From a checkpoint of a small image classifier.
Training: soap at rate 0.0016, 13100 steps, batches of 256, held-out accuracy 35%.
Data: trained on crops of objects in photos (Visual Genome), 123503 training examples.
Rows from block 9, named by matrix and row number. Rows with one number belong to one channel. Each number is 500 + 50 x the weight over the matrix's rms, rounded and kept within 0 to 999. All counts start at 0. Numbers have three digits each.
# convs0: first 3x3 conv (model.blocks.9.convs.0.weight, 144x144x3x3), inputs 48-55, a 3x3 kernel for each
# convs1: second 3x3 conv (model.blocks.9.convs.1.weight, 144x144x3x3, transposed), outputs 48-55, a 3x3 kernel for each
convs0.68:422475461540373519451460516543557470514522425526468553541473488433510529556499535586529474387486520500413475424516476477470419573479485484538498603540423429434472527447452475509465481502423465532571586421427497615495
convs0.69:536457530444492513552514493410425544589573472469513453478451455478538521559585556470447576511490545576552569562484439474479474470441495448383589402472533440492510537584391464534508552478547478499553523498539492469493
convs0.70:524598526529469470499455406539406572588470551428552468488554599524480499473509458512530582559542418423636575498576471485515463535507514521433561545589524488531462504397497446453473459464468438477503506594461392567460
convs0.71:548579567475451476562489524567524473409488461520540527440508341497468445599511512534589554485600381396516470483538533490581494455565478519521425544488429529467571470521463451499461467448437485378466464555473535535550
convs0.72:494439391511464455473521468513584503462517533525519505461508516507471573504532492477511532481526588467475526468423407479554538497537460504436431442423497485463460436469495523510503491532462558580516459468580507431469
convs0.73:546447462554582519501502515439455537426514559490482475516489436503445488457465512380522602478504495481481492545539521583548513496546592440559494510519509396460582528483581523511510525520517471562597520562518526545464
convs0.74:471512543641436528533541415404511577499528502459518617423498504560418460538524447429511505470541540474488591525542506514550530537540501505486496525531546473490467487538368511571521356599531537521514549441503484451542
convs0.75:510499465430518486634502526497497385496484446562568600562465519525457459547627520526542451476478409546434517494550417489542565458440527504483506492456420607605440526440424429540424478513505496556427452514545425434496
convs0.76:443431425537569540493433499405446488485503428421619479505532477415452508485431370431455569497452656486507481523539491481641510505583586516542529441369455506550431395506522508450489503460514489530506463442428479431446
convs0.77:473525442546466546415573478462504574512559521538488583440514584475637443557423503511549499399458432507427472441456483505565492574510500507507504540501498395493533581489546537467417424548464501524468524407499467494516
convs0.78:592500511560483525462505466474444526488458464481509529549531539395479427455527505406430469507532537578534409501449478422471553454486555523579523359519543408543479468465429528493532467487524544516495536534448508502510
convs0.79:521528537443549432455531494533495392514485541643456411570449530458554473521553474487575354536413474541507445481495409489589453565545465508490510417485599489514475514482494536443509467455495466483403479533421434400537
convs0.80:507501524548395508487474525483525448581555467487539514527514442530505434543471442542526523436537475468520489486543543473457514447488523478545646546373535554465458483497524558521505497565483392520485496451485555423476
convs0.81:510513508493530555487563478489540577515456562550418516524525478560500532512502494432494444473449537423494529432508434545482440574516452498522443475520503476538494448478550525550458471553538399534536533466508562431481
convs0.82:473555474529522574461507468514550555488584605497485501504532497484459480587557464505550478431528412466448630421401489516494530437412484503459523454441515522476510499527474533539434517493549339479516523445501537498435
convs0.83:482505397612558451558519408463416431476549468528469458548537534495428509588472547557538491446480565536442497352545496580563521507482507488502473489430585561518529570553544492498460454570487530527508449437480480488415
convs0.84:551514517578552489519511590491443468540510521465529501533501505479534633501486442509507456535450599540511467486469541532490501492467492476546603415444553553491471506495507491522444531517580408480454405473529480318432
convs0.85:525466488528469450498493486559515531534473443449470523526554436508496479544491497528443530416474509520516456472509509567526528479399538565577395443524523497469556499508448472404505529502415581559437491520535523495520
convs0.86:465477504498604441561448448562445443537494470476523521529499485542464530524505550395534451607450466447440493509571583494481548522537418375511483585530566524498522489452439570548470498471480409470460450557455421485495
convs0.87:562519487509470566569521434554466493503399519457543471481468477483435478486516537465561456584466454586426558509444535481537536499567445592500444610513546572623422420493477535563494434464551469459470504454487461590378
convs0.88:407490455502544519437588599545516460493504501510513543442498583511449549393415556500531517446488549509368517554456454539497491474433520537463445463364467532523533473547516527432517529478480461499508510546512539458467
convs0.89:513469567546543501463559627483431456495507500504443417501539493563446515489587525494531477493589437481548569540405507465455562525413471520528418545531567482519472532531534427487520572479571444417463525482542475552574
convs0.90:465495572540642527537510504453449436515440479530517484513548452531498434442559535480505421486558482545462484592477590578526551468534551520590515457490540451501511520462501497510520453489471524474455564482518495512497
convs0.91:425386492505505566562468468394539515562488366552491493538392473465509524497512404459563400511535496434491419612481492518481545511495557495484456551533429535523473545585550499577507448541436450509491553533510409510532
convs0.92:468543571522518514454505453544555489398467483511493442456442419570541452529568511450429475473468480428484504481509556502527416481505594540484583543459502449362418524536530474526465507494538507471521523545566497431449
convs0.93:461564501595431506424531449425507572434566472421470590448459467563524532526548586421447556511523548545517499468369573456509516475532554497450506530461509504502386445471384453466454469470448494527488494498507442419606
convs0.94:533635488604529442455564453504391415391569535483512476481484485546511563526554530519416449492518526520551520482423456514591554504541530578502521506577600466538518498566461523501495520512526488541492549477563420475583
convs0.95:464427480490486505509558549471505505418511554587468417448455526562484480537529480451584583470493452488467468458554428482532497421476403424483478439511474464517520451515462486513466530540532457509524439423472507448533
convs0.96:542540540498500509533444582493460516500511431466552493492437536513465474497472439450439678495542484470511443443463449458584572533596506492500458554484422507437492500532552492561475463540545463499513568575523476472551
convs0.97:595463515531446471521545376482564389462492492430491541442485536520493511514526483471583438433724471511550476439541399427604449480576535597499472570489482468413472606470520562539521529509472421501608472417610533511548
convs0.98:449497581545429516547452520562604515482426435530520466514530560600541581516577490450484493457484437505434480516429480491548461512546510441482513502440441444458475431580501504467521461505413418455503528442461540477530
convs0.99:555513440532540525495575472519431539568457605503638534443505429474514568499447516499549423542604463500557525593577532539526547447540492522517526487513545491419478481438448506473503474484570505550456436575520487452508
convs0.100:575497483586543472500593471557432515494437547462403448546458467524592481517418513397573500468531491404619555541474521470502566551559476495483559573495495538502473448500428548466480553529472545519541608495548402537464
convs0.101:420503548411500506500590522535563540519421521463486524438462460535569562478524441523565464582560508491478500555503481470528490494493543485489511520462485483532549482528498452484495470538423480577564536490536470481520
convs0.102:469500542489517482494458535511460378466525494506553549466464475528554547481534418482580451470559594405616552527462568580453557507560547516501506549474470518488496516531483556517510587520475504519470487551438553490423
convs0.103:439579468470504577518567659579539472475549484479523491519485520464506512475450480492508487503467549510465486528555448480510542482499506571458550518473546512576548402485453567512534515456539487440461551478535457506493
convs0.104:534550471531527517437479473559532506511410552505493596539558469534535545346454533506521636468576509594511445543580553481495461512377490422452538497468577501482510433489498513476578453468608506381467488468476576532447
convs0.105:487495511512480470489458582379491476457470474488454612472517504542460393576559483501504575517523483448565545490524520515643455457637482496504478509482440433525488483410437459577512560474472514494523455540478532455525
convs0.106:462513476381508521522463538512473387525469446619465429551519475511504437453567537530494467471525526501515453539451477513468452455516544540579430516525484479478522450541476449488514524410516460461539526426437435440482
convs0.107:501437453558480454514476429429435549421546465620498435503461478547510457501468446539489523428423511464441431536506505432579550441537551535494497509439493442473431490473516459587529544559445389496421522519490472537474
convs0.108:528562442465564531460528454496504484444489598446600454492579491527437568509473545594511486443552403371504546479438476603450391516587530540552504477427516521478466512428519474500490516516479452482527487554529447458431
convs0.109:591558462566472459504457483524512579558521447404590563402426488508537608576532504476470656467540523490577534543577426494430426494476443527495463521544507516498499527528520477577604491538524470406475424536467565584557
convs1.68:525498457541512467400452509481560509500451460563489531443539507396456566533574500550480588553480539517448536575515494519529510468528554584491575413560489566544551371504421507460467550559489496489401466497480476481526
convs1.69:398461587461427514492571486520571474439503493549495460516460501548427406565637506476502505415476515537525553477557501547536542549485403518427467466588570551546537503428460477479527483526496597507526501439473475503457
convs1.70:490515500531486498559481502452475496583571536482470510472523481462480478543589489532513466523579421602619407454520381505525531528516449502518530532478523573503502483540443403445543424500476448529508584544511421517504
convs1.71:407411487460536538495481548561395441457404405569448442525562496497524579519439466369566542603447359457500408466535444414488547444480517467498581539490424451517507472555506473509477490464452481458502462519474485457561
convs1.72:507410536540553561550550524508518498456461538499505413583481452548462504501478543562435445465461510453487441466523573555489580547520551517481518496473506475498509492599533560503539410517519470349417522587492575407592
convs1.73:549437428462461508443480419600524503536450548528551504478516469500511553506479501447424476494453485472490444605549460480443440584481482501473413416471519525531544567547531553535506514518555518556496385517485427470441
convs1.74:506591484495536481463574480516475444495468511489493530533425464473492423549533556398515413402541579474494514503524392529533417458486461566517486393491519418480515488481462487505441553468422535528461516594513549612420
convs1.75:503463581419466468455498414380525548454396397581640487459529427479527487495464449387463490459525543531448534562516461544510514553499540516522455519515535457445447577430495487518553512520536480543535549473495476525489
convs1.76:530563423503510574532442579502439530521463520609467432507501456474580493547446411467426657553496536485489560500492568442505479431522509474512524484535436502610571505447480561535516527499452542472443505446439452412556
convs1.77:533423551429616601622553382447568536482477541397520568449486516443421549451444503463391504395576475565478510404449531481497493459535429546453557574476560475482382458439479522544480523427562594520538422495537406460561
convs1.78:467402506554516555517510359489407520443451460580474480499527452506599450536350507597455548490670500517426459518417472418420471499537526495492404473478541490471496498529529471453444584460478559441444593491485548529480
convs1.79:600493539507561388499570454528567530511528512581421468554448477466621499519493462454594472468498470569484448529449485551549496529455512516523425541419523444433513428466499468565487503444445538610488458465514524416514
convs1.80:548526530512491526383546546511492604468532619375534517454377479524462511578416450485534530558462574576542528474471494561536385478513529529472495459511472465512560559465517575459602505446551491485350441605536507491526
convs1.81:592476522586446547520490489502460513596478459570487500510577492410561616498496561487562535513572564492607523506469518524459457505535459554484410504481487533499529509461534561451593565489463478501514511498456508485514
convs1.82:609480548474466490529474408590530453502516561493466530466534581540499486423451442535505570482362588474456508514522480429446517502490480476588536558488631470511518515514599486509430495458487546534452487481474569577618
convs1.83:514487534467465433489513559544517567568460525436478532496417589473542489446427524444506378455537641493436463478509429568504411516433429532489552432559556485496551510500528536624549465476478488515573375455503592463486
convs1.84:446479509456525460551537519533609527488519641483466534511470485496391545589575428442531475498480450553473487558483457477533504453534509477462416517517500516471483447489496451529467445525502535545539527493544498544436
convs1.85:451540447480527590577496493466488580430551428495432516514516433511487470472536469471547495517533509509468597500507419457541507505609432601526415542520460576500529574492449422517439485504494473447520570375550455534439
convs1.86:589445513475489433568517521402433516507465448477451516498492603511532642515449584437604531456478430487403527513579529528443449525443518489542582559485462521543561519504505562479546507552535506473523412454417531540555
convs1.87:498530462470630489619510463511472492463484531486515523471529566439617517472436594576489426507507410509487470535462468515450525419507481492528509429524425507489501452471445447548399555491577546482464549513418427481493
convs1.88:513458475525430521589505551480400508532499653527443465441410531400446465547461465523585489629520487538571455550560482522622474511636419599576580510476473494535473484602470566531513444512519481525539546475563591457437
convs1.89:378555543562500546451508462516470469503555534552506500546464547514544595496536469427426518512553519488528534526488485475495505426578559567402521422452553561481568496369515504446472528493535619489538521504603459446552
convs1.90:646466523471489543565497491396530490477580462577476521587511466517542469536447456488512484582445573454552676487535555491514411541481595493519563440493484470457492504439454471454566502534397450560491525463428385453495
convs1.91:480476576492472589560420566524517518478491455565429497543501553545486430476610454462448424614463593509514524482475546540537505586528556542562541511469509403515400483393494497463492435504491468508436532467494500504452
convs1.92:576505524630521471542562545505439540512469461583515454598550636451539467505488499428566470489561445528588585507500409479516443473504480511510517596468608567503463528452512508412552633446509481563492485450438473438445
convs1.93:469510518517442481502463520426445541523516507449501550491478493521468529520456526430440505590404504398571397557493496518501531445538527536534523482501478483479532523517467465552532520574501550497499433497514502484505
convs1.94:556537504585495436437454490450481406464503535514593522630510491458523594405549533533513429589451532530616495410398452568470520574476530430470507474522594545534519462529435533552488531459488511479544500495473534513555
convs1.95:601489547589446449443426418561565484406458429550492458503455537471369424506644520481566460492453529419505513490498430533518612493476508432496464551413470541592526495510509542464466428438530525462540458507532428447507
convs1.96:457607441550618426656405484421503574509507405439531551468510427609484499498467509542551453416642409475543397474405476470485507549483554463565538486589513424503504436549528419426423461489568489501460551445423529533535
convs1.97:372416600467563417546618366493482488565419510582467517537585516473540474480452525430601567558440524535429387475492461434468549487518456486462622471463464493499381531483537485437615454444485579376488535418520625524553
convs1.98:443507505470474491439522510468456482498538486545441440421576413479511473552554492452502518459440540557554451530446491449483545441451518511525490543528485498579499527457498453522544480528588564567523521525593509419473
convs1.99:459386480525487462510519559469542506526431534503457421450546483553530498527492533492600494534525504576535565437494509509472537606501562548591532474484558484506481520479592416491536473470541391503557530467453495507484
convs1.100:578489504557474494541609399505498556463520518456522551536484432530484456538507555653525423533559475574517582556501421503513465531602432484484457492524510576554525478508568534590512475493454516519625545504488514464503
convs1.101:541480456465466520493547480465427434458505528493520512516539502533584482464462462509589520469532457490418473478562528526529512457500416552476525521536551539538504451419442543479544526515500522467468553556572483502522
convs1.102:463589485424468535507489447419472520502517448523615449469452460465480471518516565497501601519423496579508527432562512554474597520394569516473443464487491520511533562471474482485510496463454499565461487467446446517526
convs1.103:426541437567438486598502464542552536498529567557550486471508412483492478440448505544469490554452470510467552534457568538411622543470575451484423527592529483497437554546447554521472485538508542531505521548495499484499
convs1.104:480592519559545553409522470479513597428523556599507553480438560554526469615489420407504450544509447435524563534587477508442488461446507447553517523515478507481479448526475434542499501574503429478546473454493499513457
convs1.105:536563566470560468437534447450599498565543508455457488626524466570534458419575485513502593550549429526528455565442417520566499509527462525580508544509538480423471564509507481510510521469498495460523437459464467479538
convs1.106:475480471490537526501605375490501438507418482473523518471652511479512404460470526555440469577464604575488565446470604397513504466487443488619444569510472541573562483467559542505509501515541501480555540535499445461577
convs1.107:545495495498516533450453486412559543456513599478552509552426489552473559487457510505479554605341505481479533523480464575504528633442505465532451463432506518542460513480489432441478555537490483484501512563501594509373
convs1.108:582501447544548505605504458540498421480494541481527482489463566588628508606594540427534603574503456527607361543468519485543592524432428519460497482500432504480490481445514451438478500539499422417481452517568561493442
convs1.109:494552527509566439489418525527492486481487497513539501531494455387450415477470524488535503368516366457660445494510475508546459459460477528578509454490590458571507482475540455461504481504488436441522527576556453503572