python train.py --model="image classifier" --dataset="crops of objects in photos (Visual Genome)" --train_examples=123503 --image_size=24 --crop_scale_min=1 --horizontal_flip=true --rotation_deg=10 --targets=["object"] --num_classes=300 --arch="resnet" --norm="batchnorm" --hidden_act="relu6" --depths=[4, 7, 7] --kernel_size=3 --stem="deep" --avg_pool_shortcut=true --widths=[96, 144, 208] --label_smoothing=0.2 --loss="cross_entropy" --init="lecun_normal" --residual_init="none" --optimizer="soap" --beta2=0.999 --learning_rate=0.0016 --beta1=0.9 --shampoo_beta=0.999 --eps=1e-08 --precondition_frequency=32 --max_precond_dim=512 --merge_dims=false --one_sided=false --adamw_lr_other_params=0.0013 --max_steps=13100 --batch_size=256 --epochs=27.2 --lr_schedule="linear" --final_lr_fraction=0.1 --warmup_steps=650 --weight_decay=0.3 --adamw_weight_decay_other_params=0
Rows from block 10, named by matrix and row number. Rows with one number belong to one channel. Each number is 500 + 40 x the weight over its row's rms, rounded and kept within 0 to 999. All counts start at 0. Numbers have three digits each. After the name is the row's rms in percent of the matrix's.
# convs0: first 3x3 conv (model.blocks.10.convs.0.weight, 144x144x3x3), inputs 55-65, a 3x3 kernel for each
# convs1: second 3x3 conv (model.blocks.10.convs.1.weight, 144x144x3x3, transposed), outputs 55-65, a 3x3 kernel for each
convs0.56 103:525497597523552457550464493459453563462484552463567500440543525510529525496526540491479524458587544475515483544479495523536581439514541449560479536528548483491507471550480533482551476531567506460494456438563479525478514440505501447577405417542493524531457494463556502509499523519441474508518502447
convs1.56 100:531545422568500443574487467433523525484527570434511526523513546468536477521462514572414542518475558486423525487480478505453586494547504501517543575559468440490406476503482499550453538478466474574469496501461493545528464538533462523556424549575560476506477455535493508468513516491522535436508446483
convs0.57 087:513541501440524487447489460513521493433491529459556537492503436527481530437567490446498517529532533508482495478562529490532524520603490486444513512522554529548497562598561565482541527622519495550550515441530496517491499517491500553469475504479465500463546486453459449506425442555539562516513517469
convs1.57 091:461504479480465616497511552517434464532526486520469463466466533486551551536534478446493558536550486499467502483522514488443471455480535457428501416499513505559501514439371552485502447524476488457480547526459519402513523447489478476476474439491438535483500497477525535516552500481543469598477452525
convs0.58 102:457492479530457523452481402482489471479498508454497499520433495525471436483517470502564487437466467508487505491426454489417475523543527506504426478503524510500431444488591459552401471495456497520484485505537542543426523473550473483483533509448469544508505522467436488471498509471463487495496549494
convs1.58 106:502496502542445520555553504448442511532563474506528545458599549476508604491492499482498491520484486464486427504461478537489456482513477498573422507489458529545473543566556450435530481490505533439514458563522522462504503496470535540502517542517487496479510474526509514502491483570487530540477499536
convs0.59 101:402462547508490592551506491463535450445456564461565433448540467516471510434511492482524491517472436490469458543404536512503497496487491505478497578530491509513482436430526546549527430538521523468500508426531448523468441567482566469486497438498465584540585528538456522479479463528475508543460515480
convs1.59 104:565504475457488488543455465526458528468586627518485475499494523529537460509385503491498466504482492487507575509485455562462525494505348553534502532459487484489484549446494521482508486570493464560490552482507529534434504490539489517397472474528545521510545508475497454518502503523500487472525423490
convs0.60 095:562493501558541498458538489413429473438558497460459490477498488524528508419465480536501519551487476505444443506540506517504562455524533481476535489544496499510503522457473540510505524458436471490492518467468490497512501469457554431504476492458474473552467478488551481425487494512461456434567482462
convs1.60 099:554461491542548479510514437544456429525463517536527517499472539520480422516501442524484475445445543503497493561541542579534490538477470553543535499457525485493568457468533544460512478538421439530456476426589503461579517513571440515497475552545512458460535550463480521436508444472501506508493507501
convs0.61 100:419573539529453530485455497507488523468523533544521463502456531486497442541537472456458468454471508536571574445492521557522495457566513549496461484463454440580456477601527517485512539440478524446480521532478444477505488501504540456486533551472504466448504479578516590557472486473442554593550549496
convs1.61 098:533608548481504515533505432503523424485463555527507519458457495497508491461521510551493464496467519510508540501489469555478513505483509380584494491515506484562428519526541545461432464447473542470519471503486519546492501453469490429525496471550550453510584559585483456451490523518488489546435472530
convs0.62 095:542483475450478508467513488462535516531503519471444502509527540586491516500506417526496474543491521499538525526463483457535514449465486451539436524521537508428592453443497479464510540557459470505548549542577444585466509484493493528492466489436560495509463473542478598579487503467451452513554498511
convs1.62 097:511527486486509528435417480507514497516429513466486458527556517475532472519518463541500462435474486364554541460465484515481503465472413514606496523550550498440528472493536576526434446523405538521493522486527463551508492558466524454474496507471454411555432470583501439477487524501415486572463502443
convs0.63 101:484518488500523560471511483516437497485518484463589456495611487529529527527498469472499478572549482504544452520490511466494490450467451461474568526513483481457495536555476523529434467442450482568497515503511451556428501471442515542443455497511567511517532524482426454486471519564552472537514478537
convs1.63 105:531511430472509429493508473558494538506486538541458496464489417454476483474467408517465529536491448456533475492537523507504507511476465541497451500483518529501466432559545543539558578409383501451580426463577490519486499465536441557506503460522492572482458424452559467471484530475460460469483522539
convs0.64 100:431478488505518660583474405467517578532501571468465518497555512455529537444508487523460475472448533524532557528511481520551416532514464499520542545496543526554467477440449510549540437522475581440483493516487473501483527608531489468506402487478513525430519486519423509452471440478507546500428482516
convs1.64 101:508541604416422450594523490495530499545452541502517527527534501497465551455545495546496436526551530485531544406475454575480457466529590507487433522556504487512508525513508482469480534489488455500546532456556455545427473474531546498610552465443477443462559531506490481491473534495559545483455505555
convs0.65 104:477468474565517473535487482505469505541575464473487537449521483529506525473503519531506451522525561500524565514496435529486507527480560569471426512586489469521532487509451457451521481496460470517487503529526492501508453454548501424515497499512529525459479494476467509424511537524497525509519472515
convs1.65 106:508391538518508471513597545488481515489481560442527498529488547480520497492528567421606508489429532537504461502582456494566529505437457506529504564517535510491410480502530462487491479494506477482540535444465515447483446470460469559470457509557523531521468526514441506534483527499550481508531518582
convs0.66 103:422555501565455471502483482504422506516512455439486587507479584469486467496519528520469501544538472477509514504542560541543460540523450487472499535479548531491525521539480536519456490517484484484547507509538511473489492479577506496530434558503485516485472542561507501463526444428495569447448491468
convs1.66 099:477469479513490453532517462422507531505467418518463500472512514505471505450532448461524524444440442488459471535538433528453459476455481482463497566491495478491551491431492569470534474472531473536451488524487442537516543480460544495465590438464506507502536442432478443474561509484513531550523536473
convs0.67 098:424472568582591500544526526501462470558449559470543538383493472514470533491490511458498525489491480510566477430524467501539513499488438507511590581504518517558507553507436525440503414425509576484473455554515539557537420507503493493549520485547537553527501455545490534496457577558468454503529562515
convs1.67 102:601528535503394470532499506441483476535470528514460494568579523490547561513540495500581478477464525555492545482497501507483565469489542596455517462518470519484520481511546560576458522524591483441438461432526554504486505524505447454484502490477480491434505577558492463470465447507520490490531435503
convs0.68 096:466608520553533520478479481519487437501413539519526513541478483498502445539502516422492538534552567447452454408523536491492550478530503486509499466518484498545471430498467528502476455458490450499528484499424538487452519543419551522455570510458497486496535558532446439518531535515449533520535443449
convs1.68 099:498504452555529557531461550480467534449492582471610486479471520563513448483491460524443499521469551493542466450532494519492543502521502460489516500500498505539547433539452440428460524459477518427531513419474516573436536494406489477449536564402527522464512535483520423500469456531487455549514480425
convs0.69 094:492463517477413410434443490435560542522519454502471546467475491484539488482508580442522499470484478502510502504461575557498458470513562596474530371408543507488499494493497522466469491473456452398531496498538462572578462470489467490424503536479531529545511480482453446454501539419526473518490462423
convs1.69 092:548546469514427491442542516483532469448513514462490427444464467491500505506486576466456538482516557474554506488525515530430550515476582506480554494509500469474520509541455494478485510457461471521575500566465434529527546506432410501514506491550534511440538521469463485439539510582541563506512504512
convs0.70 108:464564496545412542429575479463529518511485484525439525424537472465483486501499457531471489560478442471412479491490479469484468521504491504556488528488488554452464477542536451566439587519472465555454469557534519520476452496491546552525415528576562523531458444526411520564423482499510520429581549545
convs1.70 095:566413479551424497527480508512515446511450515529456526478463513359507466485354476512568590513434513469458466512493489559485494494537487472548443448470583450420486497567496539513565561515500473518483511455579453403496483509514509562479514537506460474548558499489511495493485526469532506521540480538
convs0.71 094:463502511474469488462471556426504559528508511488473516516465437521531527501528472559430496443514534512491461517574432513515471508481415473537486508515442502457547494496579477447569420437478540517517590459445559548406503563477549451498479531426537498534455541467425484498504496492457567482424492521
convs1.71 092:427527510514482499467518460487432508515525458489427544479428508495522532471466487549496484455574454469445495491434479578456482534527473445531532553474454538454537497489492516462485459498471582551481485526458509514521460421534524498492572432537482471502506482477491521465494484543510427431508488542
convs0.72 106:432516530471495512541456489548490485536472520428526523536521457467539541452489410479409540532440496553523435491549512440500635546437567540486508496500503527553405475511490507514554445537513499515543490504480502533460440451573486473517561458462513476468498591492454462545528525442484539417515536482
convs1.72 098:478461525522409512459495509483428496495518472520493519478501528505515507494532480510492498497581473488579500518455611503485511532471518527554495448507478536497471541473524479517479488550498588550505540507447518512519492477527538450550495531485438520528505451475554517502474484571522503510521506447
convs0.73 095:510590522476483475465490432485526481512499503529470542549462382494469482502491532485480536481481471482505519561464511454464450392467479498440450440451510491520467480536467557457451518559486489471500556528528526412500505546484513478524477490504557462516531572503498546494543502469481484487490469601
convs1.73 096:493470584490466491490541524563578452518533482523499507452494545527537489537449523523479527524605545493532530471496508535537535554489523494435392449486548534465538458505513488531475436560466552518459586534498501492481473517564418425567548480570504508568401503527490497490564506475534469499526492537
convs0.74 101:491527494536439564521529494570460449491441512515454542464498413506469508530460481480498519500493506438533477510538437430527411494485607478472496562574486467519481465500502535532552525508519491492520545491503532527467544515510531453463502474520467519598444455488512488489536480552533494502542540491
convs1.74 103:486469455400551469449453569454514532490580411591569525575448511546478467450478489511489497473551499465465489471473450456564524544464482480476500580462518516426498554556450486486499523516522475461511395456498526515448525446485576558440546436535484546407477465493466469480543518443505478478504484489
convs0.75 106:444504533494427499453505496494498490507482514489555435457527499521492486471464488545466457501537507480510492481499492515427509468533506439457518535532498567468529519469498503546473594537470557509505555534478481476579442571457533552456487536497516472538545463506524503536534466468478555505529482445
convs1.75 101:502492444602556448469494499540462526574523505538469484498548477500498435553437517466516520478532499403531453508552475573542479521489467582568477501489474432530499507542486507506429528464499423499573481497404473546568440467568564429536469515409509490506579504513521518491500513514463488448491456522
convs0.76 100:534499543537473472480490509440496487444491540403605498475491491513516484479505482547449486533517458563512446523445483519469484524524471510538477497468538491501467426441465478424555507526524515457508518632536522574476503492583479583496468532534397486590458507571433546549422515497429575571424479483
convs1.76 104:576507487511528503477523470496543564487529488502501492488513500561504518397561602523424545529411487509509543470439525495524491493489477487432501496481522387478531422536434473515476494466484445495504582447508523545481589467532568455578440565450453514481453498523455563443465502473506466511455572532
convs0.77 097:558466466478531555623524453477508452452559547560464558519506502502525511567523456468528465464444481425504547590532580500543492562430480527411512462487524489589468577475468507440461510500505453508478455539473467447451503527481474575463481522486455445433490485522549543550477507501478495507470460491
convs1.77 099:471507558468532581547481424503485464430498478508522466487519488540481441525483425455501469475541509532499468484456553511520537466468506526472445543546548441480577456503459564493423530505566554495485476500543517478471498449501571481528533506508552520507503467509529579522500538456537474456458493478
convs0.78 094:469567559526465536470532446418511419469463469469410548501553505508545511447484445507544453477544513494453467518537523471508556495588478459434506516483564528453562496544553465475458492463438552539463493488476482472491492534510487531474437489523529485495497567542526496467503552433507474534460494489
convs1.78 094:510489386517535520486454413508581439537544471466446441469563513507471442432483495465489520527432549503439477506449477475442510498570495491549548514518464425439463463522503532523585424470503450483503521455545463543475465500463459495540471497552538523444447476424469500445530518537525498465509463494
convs0.79 094:498446501531405511536518493473499504599463515492520520436423486459450507496484484500553510442607530501524512455459565454505539590462568517489528509477492496452465553503490488396450540494533513484490521477525485506487509491494456559494548448615533489447450530494538550456573510480497508513451438485
convs1.79 098:527465515498509507503504517477416610602523408576487500504468369448542532508489511505480598460503540498462497468523474524454521482599585529486504503529477481478445500414429508539460510500464501522529541460500552521454548531531573497491574504491527491469466477503544497459511484534499565547519582537
convs0.80 099:465531443531485480506509608442469503519461545473485558510490487494513494491531477552506463482512472498465436452484549492493512527517479552485476499475513510476482408495460553485519501451467564459569503463464504491473548521562443426617416514487472498560526483536471524459485498522595474520472562505
convs1.80 100:429505501554497557529438532436545531483579580515545524492462569479489427517566474547465525506509537526525463535466473525493437381514473492549481436485600440463452392461528474519328402505469514525513511477483517541467503496542556544548454550481571516509477494474542503455485431513489506474491556566
convs0.81 108:506485475483489527460556486471524496501453531523554428491521501498504501523559492524483513425432505578463476522492471443526506495564469537532485500508561468545483432560407617575476586535496511504483527490452508476442559498463437559556488526517486482509523399460478456468503472472464595455444454486
convs1.81 109:451470498583523524529570459471490558525535464490593504526449559461537439486465561559489457502578503536534521470421534478507512522482471515514510470512540570496465410541541500414470549535489534524506467459527513515493396502509470530529493471492448496442528529513510542537495527477483477472558505613
convs0.82 100:522487508548470478504495426602474483511484538477543494534463479526465513508498453509528544511460510489518568496424475497520485480462505488553489510468474568533498527457471550436446513446440475516501471455472416480439419495530517528488443541491509517434482493464487491552457498568522480553531511492
convs1.82 097:532494530419463481557473489480523546508519492434510472499494501571482522418547544416428545490482454462431519499500474510486466489413445558463513556523521488492495475439463440608463470482485512545504520441492540509504490455598563497481482488472430423479522557512468455458474500514461469499459460504
convs0.83 102:527470479462528513459499457557470435485545515475477463515530520520546456426456520542553473514501485501497479477443515546527463495423485446476500481556551496547499442549518514413466480564498476475546563561454429479483537524605491500505463433472532567529441523509554491521527497531477510498472583557
convs1.83 101:505483553462415504470534469496574466532395465551560563501547528491456513549557513500498486611566507433441489532504457410512488534476467542493572499443489537565480509562500494603583412409431523455494509543532514513576491559513420454527464549470549483447470491496517509444498497504511477543496502497
convs0.84 093:501506535524500529602505464477593457546483564531515433474452488443502477478546536564554486429476524487484498464554403534587443532509545530507499472445559451468464486447491513462504495555457488572516557587533517539531555561456501575503544461524561528535479575525559546470477504506470460548478471476
convs1.84 095:494507488501520448525517456493473522511436520471485520556544453562505540455491561508544508452477566410517507518509496469454457530439411447480491515507482456519470462453466450447499524464575445480513448503447524472552464489482486530512556563542509526523484505525501494499476518444561524475542517490
convs0.85 106:479568483446516435572501479427523465454476511472512456498536426488547595534482461498501508443552417434481523421537466461494444447543574512542533553513496509451501457527466507529529470518499600433555469521490470467520479493439491414492484509489528441456442480482512553471547518579561532533501467547
convs1.85 101:484515477490488492469549540551458522432516451527440524559536474447525398508495556504490420501423498525567533515486647499471492491547491527560473468505479519521536549481481448498462530570569568470429530434510533541481556531477569528462500476516476413451504463483555514487512488446553397517560478438